python train.py --time_shift_ms=100 --win_length=512 --num_classes=2 --mlp_ratio=4 --inner_norm=false --width=256 --positions="learned" --beta1=0.95 --lr_schedule="step" --warmup_steps=110
Rows from block 6 of a small sound classifier, named by matrix and row number. Rows with one number belong to one neuron. Each number is 50 + 15 x the weight over its row's rms, rounded and kept within 0 to 99. All counts start at 0. After the name is the row's rms in percent of the matrix's.
After each neuron's rows are labels from the 100 clips, of 14976, where the neuron reaches its highest value: "strongest on" is what is common among them. Only what is clearly more common there than usual is listed. The data: short read English sentences (LibriTTS-R).
# fc1: MLP up (model.blocks.6.mlp.fc1.weight, 1024x256), inputs 172-255
# fc2: MLP down (model.blocks.6.mlp.fc2.weight, 256x1024, transposed), outputs 172-255

fc1.180 101:39 58 54 41 74 52 76 72 36 52 45 22 52 43 42 69 57 31 54 24 36 46 53 42 24 66 47 31 55 43 50 77 44 75 59 52 51 50 41 42 39 50 69 49 55 61 34 45 46 33 33 31 37 57 49 66 46 62 44 57 57 47 49 56 53 47 26 64 52 38 51 66 40 42 69 64 48 35 55 21 70 35 64 34
fc2.180 111:41 53 64 43 58 54 26 22 73 64 43 59 86 39 56 28 46 53 34 68 44 47 57 77 41 63 56 87 60 57 23 47 18 22 42 41 54 54 56 47 56 47 42 93 32 45 52 53 48 29 64 67 45 55 28 66 52 80 59 62 56 54 17 49 61 65 61 71 49 42 44 53 33 37 39 48 82 77 67 65 48 41 82 47
strongest on: voice: female

fc1.480 097:53 52 45 78 36 62 47 28 28 48 53 32 34 58 47 64 80 38 72 39 37 50 69 67 24 46 33 45 25 58 49 48 43 54 28 80 55 64 49 71 66 67 52 38 55 57 62 46 44 45 49 71 55 45 70 50 72 76 38 56 63 45 16 74 43 69 25 46 53 64 43 41 35 39 58 40 33 68 40 70 12 34 58 28
fc2.480 092:31 50 69 42 90 37 64 40 42 63 54 49 32 48 53 32 33 54 34 69 59 63 41 36 58 56 69 73 53 58 70 56 40 44 47 39 69 52 56 45 40 34 32 54 33 30 53 57 57 42 30 25 43 31 44 44 40 53 44 65 49 38 67 50 87 57 35 62 46 43 58 95 63 28 49 36 72 45 60 43 67 57 48 45
strongest on: voice: male

fc1.327 086:36 49 58 29 58 62 33 45 65 38 71 38 61 47 56 39 63 59 81 76 30 46 38 83 60 69 51 47 29 63 40 37 78 76 62 55 24 42 56 54 48 58 49 25 74 42 56 46 42 51 58 77 68 86 34 58 72 22 57 49 49 54 53 31 66 26 50 33 55 34 66 54 43 26 48 52 54 61 56 42 79 33 50 62
fc2.327 097:66 78 54 49 43 59 66 25 55 79 67 53 47 57 53 00 50 50 41 53 60 48 55 51 44 42 40 55 74 56 27 37 47 38 55 40 46 56 10 49 51 60 63 42 48 65 48 55 57 56 53 32 35 72 71 48 40 41 47 56 44 39 32 40 23 46 45 69 32 70 35 51 50 69 64 45 60 47 52 39 27 68 60 72
strongest on: voice: female

fc1.74 096:64 40 59 59 51 39 80 55 62 43 23 46 55 54 64 53 57 65 77 40 73 59 33 54 53 50 22 38 58 33 73 58 37 34 62 43 35 78 55 38 55 79 48 66 74 65 60 65 33 78 44 82 44 66 61 35 64 59 53 36 79 77 57 31 40 37 40 52 69 58 60 49 45 49 45 48 21 56 51 42 31 36 39 37
fc2.74 105:31 45 56 44 56 56 33 51 66 62 59 46 76 45 54 52 59 39 44 53 48 62 55 66 33 48 72 55 49 58 30 44 34 55 65 50 38 27 56 57 65 29 33 52 26 66 40 54 54 41 35 54 31 46 26 68 50 92 51 73 30 50 29 59 41 54 63 47 46 70 45 52 39 34 61 58 78 68 70 42 64 75 63 52
strongest on: voice: female

fc1.152 095:76 42 43 70 47 59 43 30 36 85 61 67 60 81 33 49 55 38 46 48 65 38 69 21 48 25 74 40 27 45 70 36 74 46 31 50 49 50 57 37 36 66 55 24 39 38 62 55 70 64 38 72 27 53 34 41 53 57 22 61 69 25 68 58 46 46 91 41 43 39 61 58 56 42 44 54 46 74 38 73 39 57 44 64
fc2.152 098:40 56 44 53 49 33 53 68 68 26 23 41 36 41 47 65 50 31 66 69 46 60 59 26 41 54 50 23 45 43 67 46 50 49 43 43 68 53 56 64 32 45 38 74 45 43 38 60 50 56 60 49 77 17 57 53 35 45 50 41 41 65 40 56 79 63 38 71 58 56 37 63 49 47 35 56 57 15 36 57 47 52 30 41
strongest on: voice: male

fc1.133 103:52 25 48 20 66 53 52 55 34 40 53 41 47 55 61 63 41 59 61 46 08 40 48 79 64 72 48 46 41 60 46 59 59 64 33 46 67 47 50 71 29 55 63 48 59 62 51 63 51 48 76 46 63 57 67 70 57 34 54 36 44 46 54 26 33 18 45 33 68 19 45 60 23 43 64 64 31 62 37 62 52 54 26 64
fc2.133 110:56 69 72 49 45 44 61 32 49 75 60 56 48 55 48 00 54 36 41 56 69 49 57 48 37 51 47 61 56 45 25 44 48 36 46 47 34 62 25 29 31 40 45 52 48 58 63 59 59 63 27 53 40 63 61 33 49 60 45 54 77 48 48 40 48 53 47 74 43 61 68 24 72 64 50 45 66 51 60 45 49 51 76 56
strongest on: voice: female

fc1.136 106:47 58 48 36 44 43 43 89 66 45 79 42 36 90 49 50 44 60 50 59 67 32 44 58 48 64 42 59 47 66 18 27 58 49 36 46 58 49 39 51 68 62 46 15 66 70 40 66 49 40 69 13 38 79 47 48 53 25 76 52 46 33 41 58 35 01 72 65 55 57 51 41 67 65 42 58 40 45 73 42 82 40 38 57
fc2.136 104:62 57 58 50 76 36 83 32 55 71 32 41 60 17 30 52 69 34 42 74 38 48 60 39 45 35 38 53 68 55 78 72 57 52 69 51 84 46 25 27 32 63 51 99 56 69 46 63 36 67 22 82 61 32 80 46 65 49 48 48 44 46 38 39 71 54 41 53 40 55 37 42 41 70 59 58 40 41 33 48 23 41 55 43
strongest on: voice: female

fc1.303 102:59 61 60 55 35 42 59 55 61 53 60 30 69 66 30 55 64 55 58 48 62 49 31 63 16 42 00 26 48 29 63 43 55 13 57 37 38 49 53 61 38 43 68 59 63 63 38 70 26 75 21 59 56 67 47 48 78 45 42 44 73 65 34 49 37 42 28 46 60 64 60 55 31 59 41 47 42 54 56 70 50 40 56 31
fc2.303 115:44 43 66 47 39 50 39 52 76 40 49 44 81 59 50 33 53 44 37 49 52 40 50 52 39 63 52 58 61 52 30 39 52 64 81 66 28 56 51 60 55 64 25 70 41 61 42 55 51 36 51 81 51 47 38 70 48 82 40 83 47 64 31 53 36 44 86 64 54 66 48 62 31 42 37 50 79 59 58 31 65 59 75 42
strongest on: voice: female

fc1.148 091:58 35 42 34 30 38 65 57 54 71 67 64 59 39 86 55 16 55 42 32 68 56 73 27 26 36 64 32 50 55 82 54 39 60 37 37 37 59 34 29 84 59 15 39 41 45 37 29 60 64 32 82 32 47 37 24 38 68 46 54 85 45 69 64 51 61 50 49 55 67 46 43 56 35 46 54 55 62 41 72 31 71 36 35
fc2.148 088:55 60 47 39 45 69 44 61 45 17 26 51 50 70 28 87 71 48 78 83 44 33 49 40 53 49 33 41 38 46 66 43 63 38 47 60 62 71 51 39 41 58 66 55 36 38 71 49 61 66 67 46 47 38 66 68 59 15 50 41 32 58 37 53 68 42 59 89 55 45 47 34 37 49 26 57 50 32 29 73 34 62 23 60
strongest on: voice: male

fc1.735 101:56 23 49 10 48 55 71 65 40 50 42 48 31 48 48 39 70 70 64 50 34 42 34 79 56 66 27 46 56 50 37 28 69 55 37 65 58 52 45 66 55 50 37 66 66 60 30 44 48 35 64 51 47 68 58 92 64 20 68 20 33 49 75 42 44 13 47 50 53 22 46 57 39 46 62 45 57 64 53 51 61 33 35 68
fc2.735 101:68 69 69 55 50 43 75 31 55 68 72 61 45 54 55 17 54 53 51 54 58 42 58 31 49 37 24 63 50 49 20 43 51 42 58 54 37 54 24 43 44 46 63 52 49 66 60 61 56 79 50 40 45 57 64 41 60 67 34 63 77 36 38 44 53 50 46 58 49 59 59 28 61 67 56 40 69 64 57 48 41 55 61 48
strongest on: voice: female

fc1.223 125:42 45 44 59 53 51 50 52 65 56 50 28 58 59 47 45 63 40 47 63 36 42 51 64 56 62 41 52 38 65 71 47 70 46 42 65 92 55 32 28 46 74 56 52 56 64 48 49 56 69 60 51 35 36 57 22 40 37 47 78 48 70 62 53 34 30 37 46 52 50 45 29 49 38 56 44 33 37 57 41 59 52 31 46
fc2.223 097:38 29 47 54 69 70 21 47 17 47 50 82 29 26 41 33 59 50 32 55 34 36 53 45 22 42 63 61 25 41 52 67 49 50 41 22 58 51 75 48 32 19 54 56 43 53 25 41 48 32 20 48 42 52 60 47 60 27 56 20 36 43 37 36 61 36 64 37 49 53 48 67 51 50 38 58 35 46 49 33 48 46 54 51
strongest on: voice: male

fc1.748 098:36 32 64 38 66 47 76 60 41 21 58 35 49 68 52 37 66 65 55 66 37 39 35 79 38 65 31 50 61 62 24 43 57 82 51 50 62 34 48 62 36 29 47 67 68 69 33 63 47 32 64 44 69 70 49 73 40 23 60 38 16 45 36 30 71 26 44 42 45 16 28 69 31 51 47 42 52 54 46 24 54 51 52 58
fc2.748 094:58 70 71 59 45 59 65 22 58 96 41 60 58 67 57 29 44 46 44 49 60 54 69 26 46 44 46 48 68 43 29 40 39 28 45 61 44 68 06 28 43 55 62 43 34 64 66 58 51 62 46 32 43 56 43 55 55 76 46 65 85 51 55 62 31 34 52 78 43 62 66 30 49 70 68 35 67 59 54 76 50 71 62 37
strongest on: voice: female

fc1.247 104:65 43 47 45 38 66 40 46 54 40 51 85 62 43 61 57 42 38 42 42 63 36 71 41 83 35 42 29 47 43 59 37 39 45 41 67 49 36 54 23 68 46 44 32 42 47 70 32 63 68 41 67 24 46 61 33 81 72 36 44 55 38 78 64 45 32 67 55 27 55 53 47 55 71 39 57 38 53 61 68 25 76 43 31
fc2.247 085:42 38 34 54 60 54 32 57 58 18 30 32 51 63 42 60 48 57 50 61 45 54 44 30 45 52 51 32 38 47 59 39 41 48 30 27 64 49 57 53 40 50 53 69 72 43 44 52 44 57 55 35 62 17 31 60 30 39 50 75 51 42 20 40 71 78 37 62 57 46 65 76 67 57 55 37 42 42 42 61 57 54 42 68
strongest on: voice: male

fc1.183 117:46 48 65 70 49 52 49 58 53 68 36 25 85 52 51 61 51 43 52 51 55 37 46 44 32 49 34 36 46 37 44 47 35 31 67 64 50 80 39 17 49 69 66 74 69 86 31 55 52 76 34 43 55 63 38 25 42 54 38 80 68 78 39 56 19 56 62 57 62 77 56 23 52 43 55 41 09 43 48 52 31 44 46 56
fc2.183 115:49 47 60 55 49 51 55 43 64 41 56 63 76 57 55 30 71 60 39 69 60 65 35 54 32 58 53 53 45 44 64 29 46 66 71 43 47 35 49 74 41 47 44 84 56 47 56 62 52 34 37 69 49 35 49 54 59 60 61 46 52 35 36 58 62 16 62 45 71 57 52 61 28 39 20 54 85 61 65 42 50 70 66 46
strongest on: voice: female

fc1.550 088:55 52 54 52 38 42 61 54 59 72 42 32 40 60 35 30 47 35 48 35 83 52 53 43 37 45 74 48 67 77 84 43 52 62 43 55 54 40 37 54 67 65 37 52 37 43 40 66 63 18 27 64 35 36 76 22 59 73 26 64 70 49 37 38 55 37 39 35 27 39 61 77 55 46 39 29 54 58 67 49 60 27 79 22
fc2.550 076:55 48 41 58 43 68 42 45 52 31 19 62 63 37 67 53 59 29 53 73 42 28 59 38 59 54 24 52 58 54 48 44 79 28 47 49 46 67 37 37 34 51 63 55 35 61 88 53 68 71 78 63 55 62 55 36 42 41 54 37 55 55 54 59 52 53 73 81 60 74 33 18 60 38 31 71 27 52 19 50 36 80 25 53
strongest on: voice: male

fc1.329 107:49 45 66 61 40 54 58 45 41 59 55 11 38 63 46 64 65 50 64 66 83 48 46 65 54 39 30 31 35 66 92 43 59 22 37 57 66 42 59 64 63 49 44 54 60 71 55 68 37 54 44 67 64 53 38 55 51 65 50 36 54 69 49 29 29 66 43 36 22 51 60 29 62 28 36 42 42 36 30 48 56 80 67 15
fc2.329 111:43 27 51 57 51 48 18 38 60 68 50 67 85 25 60 77 56 52 22 24 21 41 46 80 28 62 40 87 49 64 25 61 28 73 31 41 61 33 62 63 56 50 58 48 47 53 47 22 54 52 45 43 42 48 53 53 59 78 38 54 53 65 49 54 51 64 54 54 45 53 43 72 58 44 60 45 55 44 61 70 44 34 41 85
strongest on: voice: male

fc1.389 098:44 45 56 17 76 60 78 53 35 34 46 57 38 91 58 49 57 59 43 46 70 27 50 51 45 35 23 69 41 49 26 39 44 61 57 27 68 24 35 49 76 43 49 66 75 63 43 49 48 56 27 38 50 55 61 60 10 19 33 54 47 60 49 44 70 79 50 46 54 83 34 41 22 35 44 43 22 57 57 29 55 45 52 56
fc2.389 102:56 69 64 55 34 51 32 20 70 68 24 42 58 31 43 36 50 43 41 53 35 56 59 33 66 37 69 63 62 39 39 41 18 31 56 52 24 77 45 43 63 52 49 51 43 60 68 68 63 43 72 37 38 62 81 56 62 53 66 68 56 48 69 59 17 39 59 65 52 59 83 80 44 43 60 32 34 64 36 78 43 63 44 55
strongest on: voice: male

fc1.245 080:63 65 47 30 89 73 67 46 62 26 04 31 42 58 35 45 63 49 49 49 51 35 52 50 48 74 59 58 48 38 41 38 73 39 54 40 66 33 54 43 55 46 65 33 83 39 44 79 37 45 46 39 44 37 59 48 34 57 36 44 24 68 44 45 73 18 61 35 32 38 71 39 71 37 58 56 58 42 44 30 74 51 51 63
fc2.245 092:50 65 66 52 20 60 61 15 36 67 65 69 51 45 54 18 37 39 21 52 49 61 55 26 46 45 53 66 55 50 50 31 32 23 35 38 56 53 56 53 51 39 33 59 38 45 66 37 54 65 46 47 36 59 45 46 59 42 68 63 57 54 62 70 28 69 41 57 60 57 68 77 40 51 55 40 55 56 78 96 56 58 66 42
strongest on: voice: female

fc1.546 099:53 83 44 78 59 53 83 37 50 30 41 35 28 44 47 56 69 39 59 34 61 51 45 67 16 58 50 57 57 55 61 59 54 54 46 61 68 80 34 47 39 64 76 52 42 45 33 67 36 84 47 48 45 63 51 53 49 25 56 55 66 42 65 56 14 55 27 54 65 46 21 46 43 48 44 47 21 26 41 33 38 44 80 35
fc2.546 117:48 28 57 43 57 45 26 50 67 64 53 44 71 22 41 56 50 60 50 63 46 74 45 77 31 58 72 64 38 61 40 56 29 32 71 32 51 44 57 52 57 39 57 54 39 61 44 41 56 28 41 87 51 43 35 62 61 86 57 40 42 78 25 52 77 61 55 59 50 50 49 64 44 24 68 49 58 56 72 75 43 25 55 48
strongest on: voice: female

fc1.426 107:58 43 68 47 55 49 76 66 58 47 56 23 52 80 50 67 50 51 76 34 31 50 41 50 28 59 24 34 64 54 48 69 54 13 37 54 21 42 58 58 51 36 76 50 62 58 56 61 27 61 38 29 54 58 53 40 50 27 55 58 68 72 41 36 47 76 44 55 65 60 55 19 07 48 63 46 32 51 66 48 35 57 48 68
fc2.426 112:44 53 66 48 41 49 44 45 73 54 38 65 93 39 37 39 47 50 56 49 58 72 46 51 42 50 65 57 58 36 37 40 41 67 87 58 33 52 39 55 61 54 20 90 45 54 43 56 54 35 61 57 52 47 29 57 53 94 51 74 59 52 31 59 51 37 64 44 57 51 30 61 40 38 40 51 74 62 65 61 53 48 77 31
strongest on: voice: female

fc1.649 100:41 48 59 19 57 50 76 53 38 51 70 27 20 30 55 39 70 47 42 59 37 32 36 75 73 85 26 41 28 64 46 25 71 79 45 39 37 40 25 60 34 59 44 37 70 53 56 54 51 62 65 40 62 53 59 63 46 46 48 38 49 33 38 58 49 08 38 32 46 31 42 57 64 50 24 55 43 48 63 40 77 57 45 44
fc2.649 095:50 58 61 53 48 50 64 27 53 73 58 56 75 68 51 34 58 61 47 47 55 43 55 34 45 31 53 57 69 50 42 38 43 30 53 44 46 73 14 20 40 49 65 36 51 75 48 64 45 29 65 42 50 77 46 59 46 43 60 74 57 40 41 41 42 55 71 69 45 58 53 42 47 69 73 55 34 54 44 57 38 52 81 59
strongest on: voice: female

fc1.161 093:53 22 50 28 49 57 47 66 52 37 33 40 52 44 63 59 40 52 58 43 13 28 37 60 76 76 41 69 46 69 25 55 54 72 46 35 48 56 32 69 33 44 38 43 73 57 47 63 32 28 63 50 60 56 51 69 54 28 66 44 39 55 37 28 60 16 66 53 76 16 64 52 57 40 61 39 43 52 78 39 63 54 45 49
fc2.161 107:61 79 73 73 43 52 64 22 58 81 66 56 51 74 59 03 55 49 46 62 66 62 70 46 26 50 46 58 82 48 15 46 42 35 46 52 43 56 21 31 38 59 42 50 62 56 68 63 56 66 48 47 26 61 52 44 67 55 49 59 64 62 46 35 41 50 48 74 47 64 68 40 47 56 79 59 67 61 61 67 46 71 70 43
strongest on: voice: female

fc1.23 116:50 53 73 36 14 49 66 62 55 37 40 53 74 63 28 66 47 48 81 48 71 55 27 53 44 37 28 25 66 25 76 62 56 46 60 51 28 70 44 42 45 52 63 52 69 63 39 54 36 64 25 63 38 63 52 26 52 51 48 49 69 86 54 52 64 48 37 44 58 53 69 60 06 30 50 62 33 40 53 52 37 35 45 64
fc2.23 104:53 24 70 63 79 42 22 54 66 45 55 36 75 50 36 43 70 55 27 56 61 59 59 38 36 50 70 55 54 60 50 49 51 72 65 60 56 46 47 68 61 46 51 99 46 67 60 65 67 32 55 53 51 32 33 65 59 58 41 70 46 54 38 59 61 47 71 62 47 59 53 46 50 35 46 67 69 55 56 42 52 50 47 41
strongest on: voice: female

fc1.701 104:51 49 58 53 58 35 83 64 34 54 33 15 66 66 45 80 67 50 57 63 63 40 31 43 26 43 05 33 47 66 56 53 43 33 53 50 39 66 41 40 56 67 67 59 73 78 75 63 29 62 30 57 69 35 67 50 59 53 52 43 83 70 42 53 60 78 32 79 38 74 49 31 36 52 38 43 63 56 43 52 16 54 44 33
fc2.701 107:33 41 66 51 44 61 46 55 82 60 48 55 88 44 59 64 54 49 50 51 46 61 47 66 42 64 50 62 59 61 26 47 29 60 73 60 29 30 62 55 68 40 35 62 49 63 44 54 57 37 46 59 48 42 17 53 51 96 56 71 38 43 16 69 51 58 69 45 66 57 41 56 42 28 48 59 65 71 63 26 50 42 78 54
strongest on: voice: female

fc1.633 091:60 35 40 39 60 53 48 47 30 22 39 32 72 43 67 51 39 58 62 57 13 52 54 72 65 51 41 28 47 29 51 27 64 66 34 73 33 40 52 62 47 28 67 69 64 36 56 56 53 14 47 53 74 49 56 68 58 18 68 30 10 47 57 38 55 22 20 48 46 44 45 44 43 43 53 56 56 72 57 52 44 48 57 50
fc2.633 099:70 60 64 35 46 51 61 56 58 66 72 44 33 62 40 00 59 40 54 44 60 32 49 56 32 63 35 56 61 56 22 43 55 39 58 43 43 50 18 50 39 48 60 39 52 72 47 54 37 70 48 50 43 73 61 43 51 53 30 50 70 53 35 42 47 49 49 56 40 52 59 46 55 65 55 50 48 54 52 30 45 50 59 59
strongest on: voice: female

fc1.620 089:46 70 37 28 61 51 69 60 40 47 37 47 57 37 36 69 58 59 48 43 47 43 57 46 39 44 24 30 62 37 52 83 61 25 39 62 25 46 62 40 45 61 37 66 41 68 66 72 41 50 32 63 31 50 68 36 29 77 60 27 37 72 55 56 53 52 23 34 59 43 53 13 53 48 35 32 58 38 36 44 22 51 48 67
fc2.620 088:47 47 52 54 30 53 21 32 47 54 60 67 56 47 53 32 56 39 34 49 49 67 45 37 26 53 67 60 39 66 36 29 22 40 40 20 63 46 64 53 59 28 59 50 37 45 60 57 40 51 54 30 44 49 32 70 63 51 53 66 65 60 48 55 40 65 53 41 52 60 62 69 50 47 69 55 62 69 74 55 46 42 58 48
strongest on: voice: female

fc1.151 109:31 36 54 22 59 59 61 52 29 51 56 25 43 66 54 23 61 53 36 49 35 31 27 49 44 70 37 63 35 55 13 30 36 72 45 45 81 56 37 58 43 52 32 48 74 56 23 61 28 33 56 31 47 63 60 63 55 52 72 50 21 34 54 20 43 35 44 55 29 22 32 50 54 43 65 49 36 53 72 46 53 30 68 61
fc2.151 086:47 67 80 69 37 38 56 32 61 79 38 75 49 53 49 37 57 55 56 40 54 58 69 12 57 24 52 37 53 37 53 59 61 25 52 78 36 58 03 23 44 67 42 46 43 72 71 66 45 64 65 51 48 59 32 37 38 78 36 69 82 55 45 58 29 32 53 74 42 70 60 33 40 56 65 51 42 71 25 63 43 50 43 28
strongest on: voice: female

fc1.291 109:59 32 51 60 57 44 73 37 58 36 46 31 51 75 52 51 78 48 65 45 54 45 49 55 35 47 20 26 44 64 73 47 50 29 44 53 64 58 26 46 36 38 47 56 45 78 63 38 31 67 35 62 50 38 45 29 64 61 50 54 64 74 27 27 39 52 26 67 48 63 51 24 44 50 44 59 48 54 41 48 27 33 52 36
fc2.291 111:31 44 66 50 32 55 45 47 62 55 48 53 96 51 48 38 55 54 50 39 45 62 41 44 37 44 54 76 68 49 25 52 26 72 67 64 28 32 48 44 60 56 26 66 52 69 32 57 71 36 47 45 51 44 44 58 50 92 56 72 55 43 39 76 58 50 70 54 47 38 52 57 56 30 39 53 59 55 58 47 55 45 74 57
strongest on: voice: female

fc1.173 103:45 27 57 21 54 58 61 64 54 27 43 45 40 34 71 30 62 47 68 42 23 43 50 76 56 75 41 32 31 37 30 29 56 54 50 55 50 63 46 77 46 45 70 53 78 64 53 66 34 58 65 61 53 64 36 66 46 25 64 12 34 28 68 48 51 16 50 56 54 30 32 63 41 29 50 56 34 49 51 50 49 45 43 59
fc2.173 108:67 70 66 54 41 52 56 38 56 64 85 65 44 57 59 00 52 51 45 59 46 56 69 64 47 45 33 59 66 45 44 41 50 46 54 51 26 53 28 34 47 50 59 46 55 67 41 49 58 69 46 40 38 56 61 49 41 52 47 59 65 52 20 37 57 35 60 66 45 73 59 36 41 72 59 52 62 69 43 46 55 59 56 52
strongest on: voice: female

fc1.457 097:45 40 16 33 31 61 52 38 37 63 81 67 52 62 74 49 42 48 33 52 72 27 35 41 52 37 62 36 42 54 18 46 51 46 61 51 45 39 48 24 62 34 15 48 40 60 54 32 54 67 49 66 36 65 46 43 44 47 58 35 38 28 64 54 17 42 48 40 55 36 52 42 44 60 52 61 54 48 51 47 53 67 45 83
fc2.457 091:59 54 58 46 78 32 43 41 44 54 35 28 55 49 26 70 59 40 53 90 52 53 46 12 50 31 53 38 48 31 72 78 50 42 42 47 59 53 31 44 37 62 58 51 39 64 52 50 55 56 45 39 60 44 53 55 48 42 34 69 60 45 46 50 68 50 49 84 31 52 56 59 47 73 56 47 63 48 09 67 34 29 35 49
strongest on: voice: female

fc1.226 093:47 49 55 16 86 68 77 73 66 49 65 36 54 83 51 38 55 67 53 38 42 56 34 52 52 76 29 62 39 62 40 46 53 65 76 36 63 43 42 60 51 20 47 55 61 47 33 64 43 37 42 64 56 82 42 77 48 39 44 44 58 55 45 45 81 42 54 51 44 73 28 34 31 32 53 69 48 63 53 57 61 49 62 65
fc2.226 087:49 67 47 64 32 50 35 15 42 49 32 57 70 41 32 40 40 42 32 82 43 42 57 43 49 23 53 55 58 33 57 29 28 67 46 67 38 47 54 61 61 69 45 84 47 40 58 50 58 36 48 29 64 41 68 45 43 38 56 60 76 49 58 46 13 21 62 42 59 59 36 90 39 61 40 22 49 39 25 76 47 55 44 32
strongest on: voice: female