{"norm_position": "pre", "head_dim": 32, "eps": 1e-08}
Rows from block 9 of a small sound classifier, named by matrix and row number. Rows with one number belong to one neuron. Each number is 128 + 32 x the weight over its row's rms, rounded and kept within 0 to 255. All counts start at 0. Numbers have three digits each. After the name is the row's rms in percent of the matrix's.
After each neuron's rows are labels from the 100 clips, of 14976, where the neuron reaches its highest value: "top examples" is what is common among them. Only what is clearly more common there than usual is listed. The data: short read English sentences (LibriTTS-R). In brackets: how many of the 100.
# fc1: MLP up (model.blocks.9.mlp.fc1.weight, 1024x256), inputs 128-255
# fc2: MLP down (model.blocks.9.mlp.fc2.weight, 256x1024, transposed), outputs 128-255

fc1.467 089:104099107086113115134121111100150121089088160144131162125186113103125071062169099170166082071184172062153102139160120142148132109097113093149100176140070114118043152111145080138129110096156102146139109079134147153137100139149119171143124133110112118136155164152092137135180125145115097179159068098087073179102131153090086074133172104132171136127096141145108159162164093137124114160038
fc2.467 084:148140147170100159135145134135111112165170122085095116136132098141091131126242164156147129177190153091094112112130111110145124101174136132136099101174160050125156131127129100103041120126110154104098079158147114159137164136106084096106108060199122115131158090124087133130084121115096091062132165151155123078147128138183156136081092070128114125102129071110105065087156161127129208161188
top examples: voice: male (100)

fc1.571 101:135083102136095139150084109173092146132173090100138084135113152103151105137186125128173118062156125073167080127086195096144131136064136092121118122112078107093065123124106092168115131127135107045135139111102115138089097084158115095155168151158117139179193147078102124115122055116110115147085120111161120122136037140165111136130116107113111122166113122119086152172137152168147121162119
fc2.571 107:092133176164069152119105148110127135153148165117152119132120074171165110076255134111098092169093120102125113082142066150138117106175148116159101114135136135142152149106094132138028117116122126134054098233142179131150148157104116137136094099087141119133163154110083149153122132103127156132111183180140135105077088156107113111134115122150116075107134126113114090124162152149114134101098
top examples: voice: male (83)

fc1.396 108:171148102102178139092109123154142116101102176112138149147113114088080110161189158071066151208200127105130148093138107118061144189178117102073092146147142107092153221120112149083155140174127138149084101139130092123118090115143149192093131124174099142119042081112147124134099071105125174118115122165101082088113165098105124107114079155101119131121080133141123148151143076116158155099087
fc2.396 104:126085135121190092171160077132136137111099086146084149115103156183091170157093091157140218062076111169160120115125130119147133095126135111133169122082118095129120062069158182096122124144094086125157139044081077118088109080164177112114110127148144102111123094102104111139095169176121116131203098099153165131127132137125195132162146142117144132104167085161119150076115064156113086066143
top examples: voice: female (99)

fc1.168 093:056146093189107143121118121144148178146123085103151099115157202160102120094115109125188157124159155128160104160114173100144130096091125142138117164127145073025082069143061044144141187122147131106138128148120125138098103123149175195110147145160124085109119158147121099114099085136114074146132064115080113131132086140102116092164144133102141108122166046117102150167123137156156150167105
fc2.168 097:111168170135073175141088172155102136181189175081140107151149083088150130103255126117135133138145120090095124074141080131124133160166137092165107127146094134123172150072104158120043107124119120128108094206154174167166112155036114098124067063104139126127159085142069159142145114106078167096105169135167146205145089129130093140094142090159112107115120149127116102105169171172135174094126
top examples: voice: male (91)

fc1.51 116:128135128164129125066145148141114141102137193175139128138104118110114142105169157132142102155154146106141155092142121100069101138156118161138119114141140136155150159177169186111145137104110179151070092126164139114109121135092132135143097136168107091147098082099113085144143126102139138053107129090170164085162126203109157125138059086118123119097087158150153150147122108128135132093150
fc2.51 122:164137134141219089163155112076149153126106069162121107081100146180083156129081080132123150088108101182129147120090104097171159145085112095086129139088170136145094097082065143095128152129121113126148147055071080081119104111135139166100145152116162100120101133072081090121070108149157158160141151128118101095128157104151088106136169167137143132097118101148100173119111075128137084073137
top examples: voice: female (100)

fc1.507 104:147145128165150113092121145126090157062128064113076113135073073077125135105187135172110163135116135099164172121132136115134166128113142132079104123139163135162097145107170148118131148112162145173127127200081158143111150162154100158166097149187127145088130146185129151146102136124124166104126148139179162073116132067167069073159105071115130181119110142117097138084145103159095192095137
fc2.507 095:168104091121098121153160124101199145112073140161181157146154156159127180172096129140154189078114180145140115128090166146164169119191138140140141174099095108089140148157128114107142094139036072129134086094109134148139116122156159081167089114136112117109101141091085113111133093114143073111116097161107128138094104134126152145158112116181119066146182186166157072152036096156136087127188
top examples: voice: male (81)

fc1.401 093:071157163180098159089123108143090108129124170134134109147075114095151147108179126105090143203126132098157118118124058103087114191153152101101136081132132151123142184169112117130116092159092108117114113124115155092158098092086128117109119104112144088139156047167156137126142105093108149130062149109152163049211089131096163103161079154101130107110000159140111132065150121135134152128120
fc2.401 093:170069175099171038173183105082149151126077108096121155113144168139082139143106078114104149085111119126090149126108108120128160114116123101117143170090129124105072079089128160066202175152076197116164114056101110075124109113158189103092131097133110110111091153100139113174133106186171105089157085135166121128101136117135113125165154116136160135120142120200099167158131072138098071073157
top examples: the word "to" (34)

fc1.41 103:123148113135127203100120138149039098194133173132117084145081136104103133132053166153104167185055145081148155137180121098089149104169106113080147121165151125112131121220141131145082111171099148118097117140142105122165089162088120141108125078133102102129125039134093136105087136122096109122121142090091093143192119159108157145133130178108104140101044108104126138075150165147187090126116
fc2.41 093:159116132093166068106137093099128166043096103125158137121121164180165131168103100137119156149101103139090202177090145126165164157111102102131147058139073085125161118076128132090154114107104104167164145053091076104106142077206170132118174172107144131101119145104073103191187130195145131114100102122167168114113135122111125124129138105148106175179148097172133165096132109139090110047141
top examples: voice: female (100)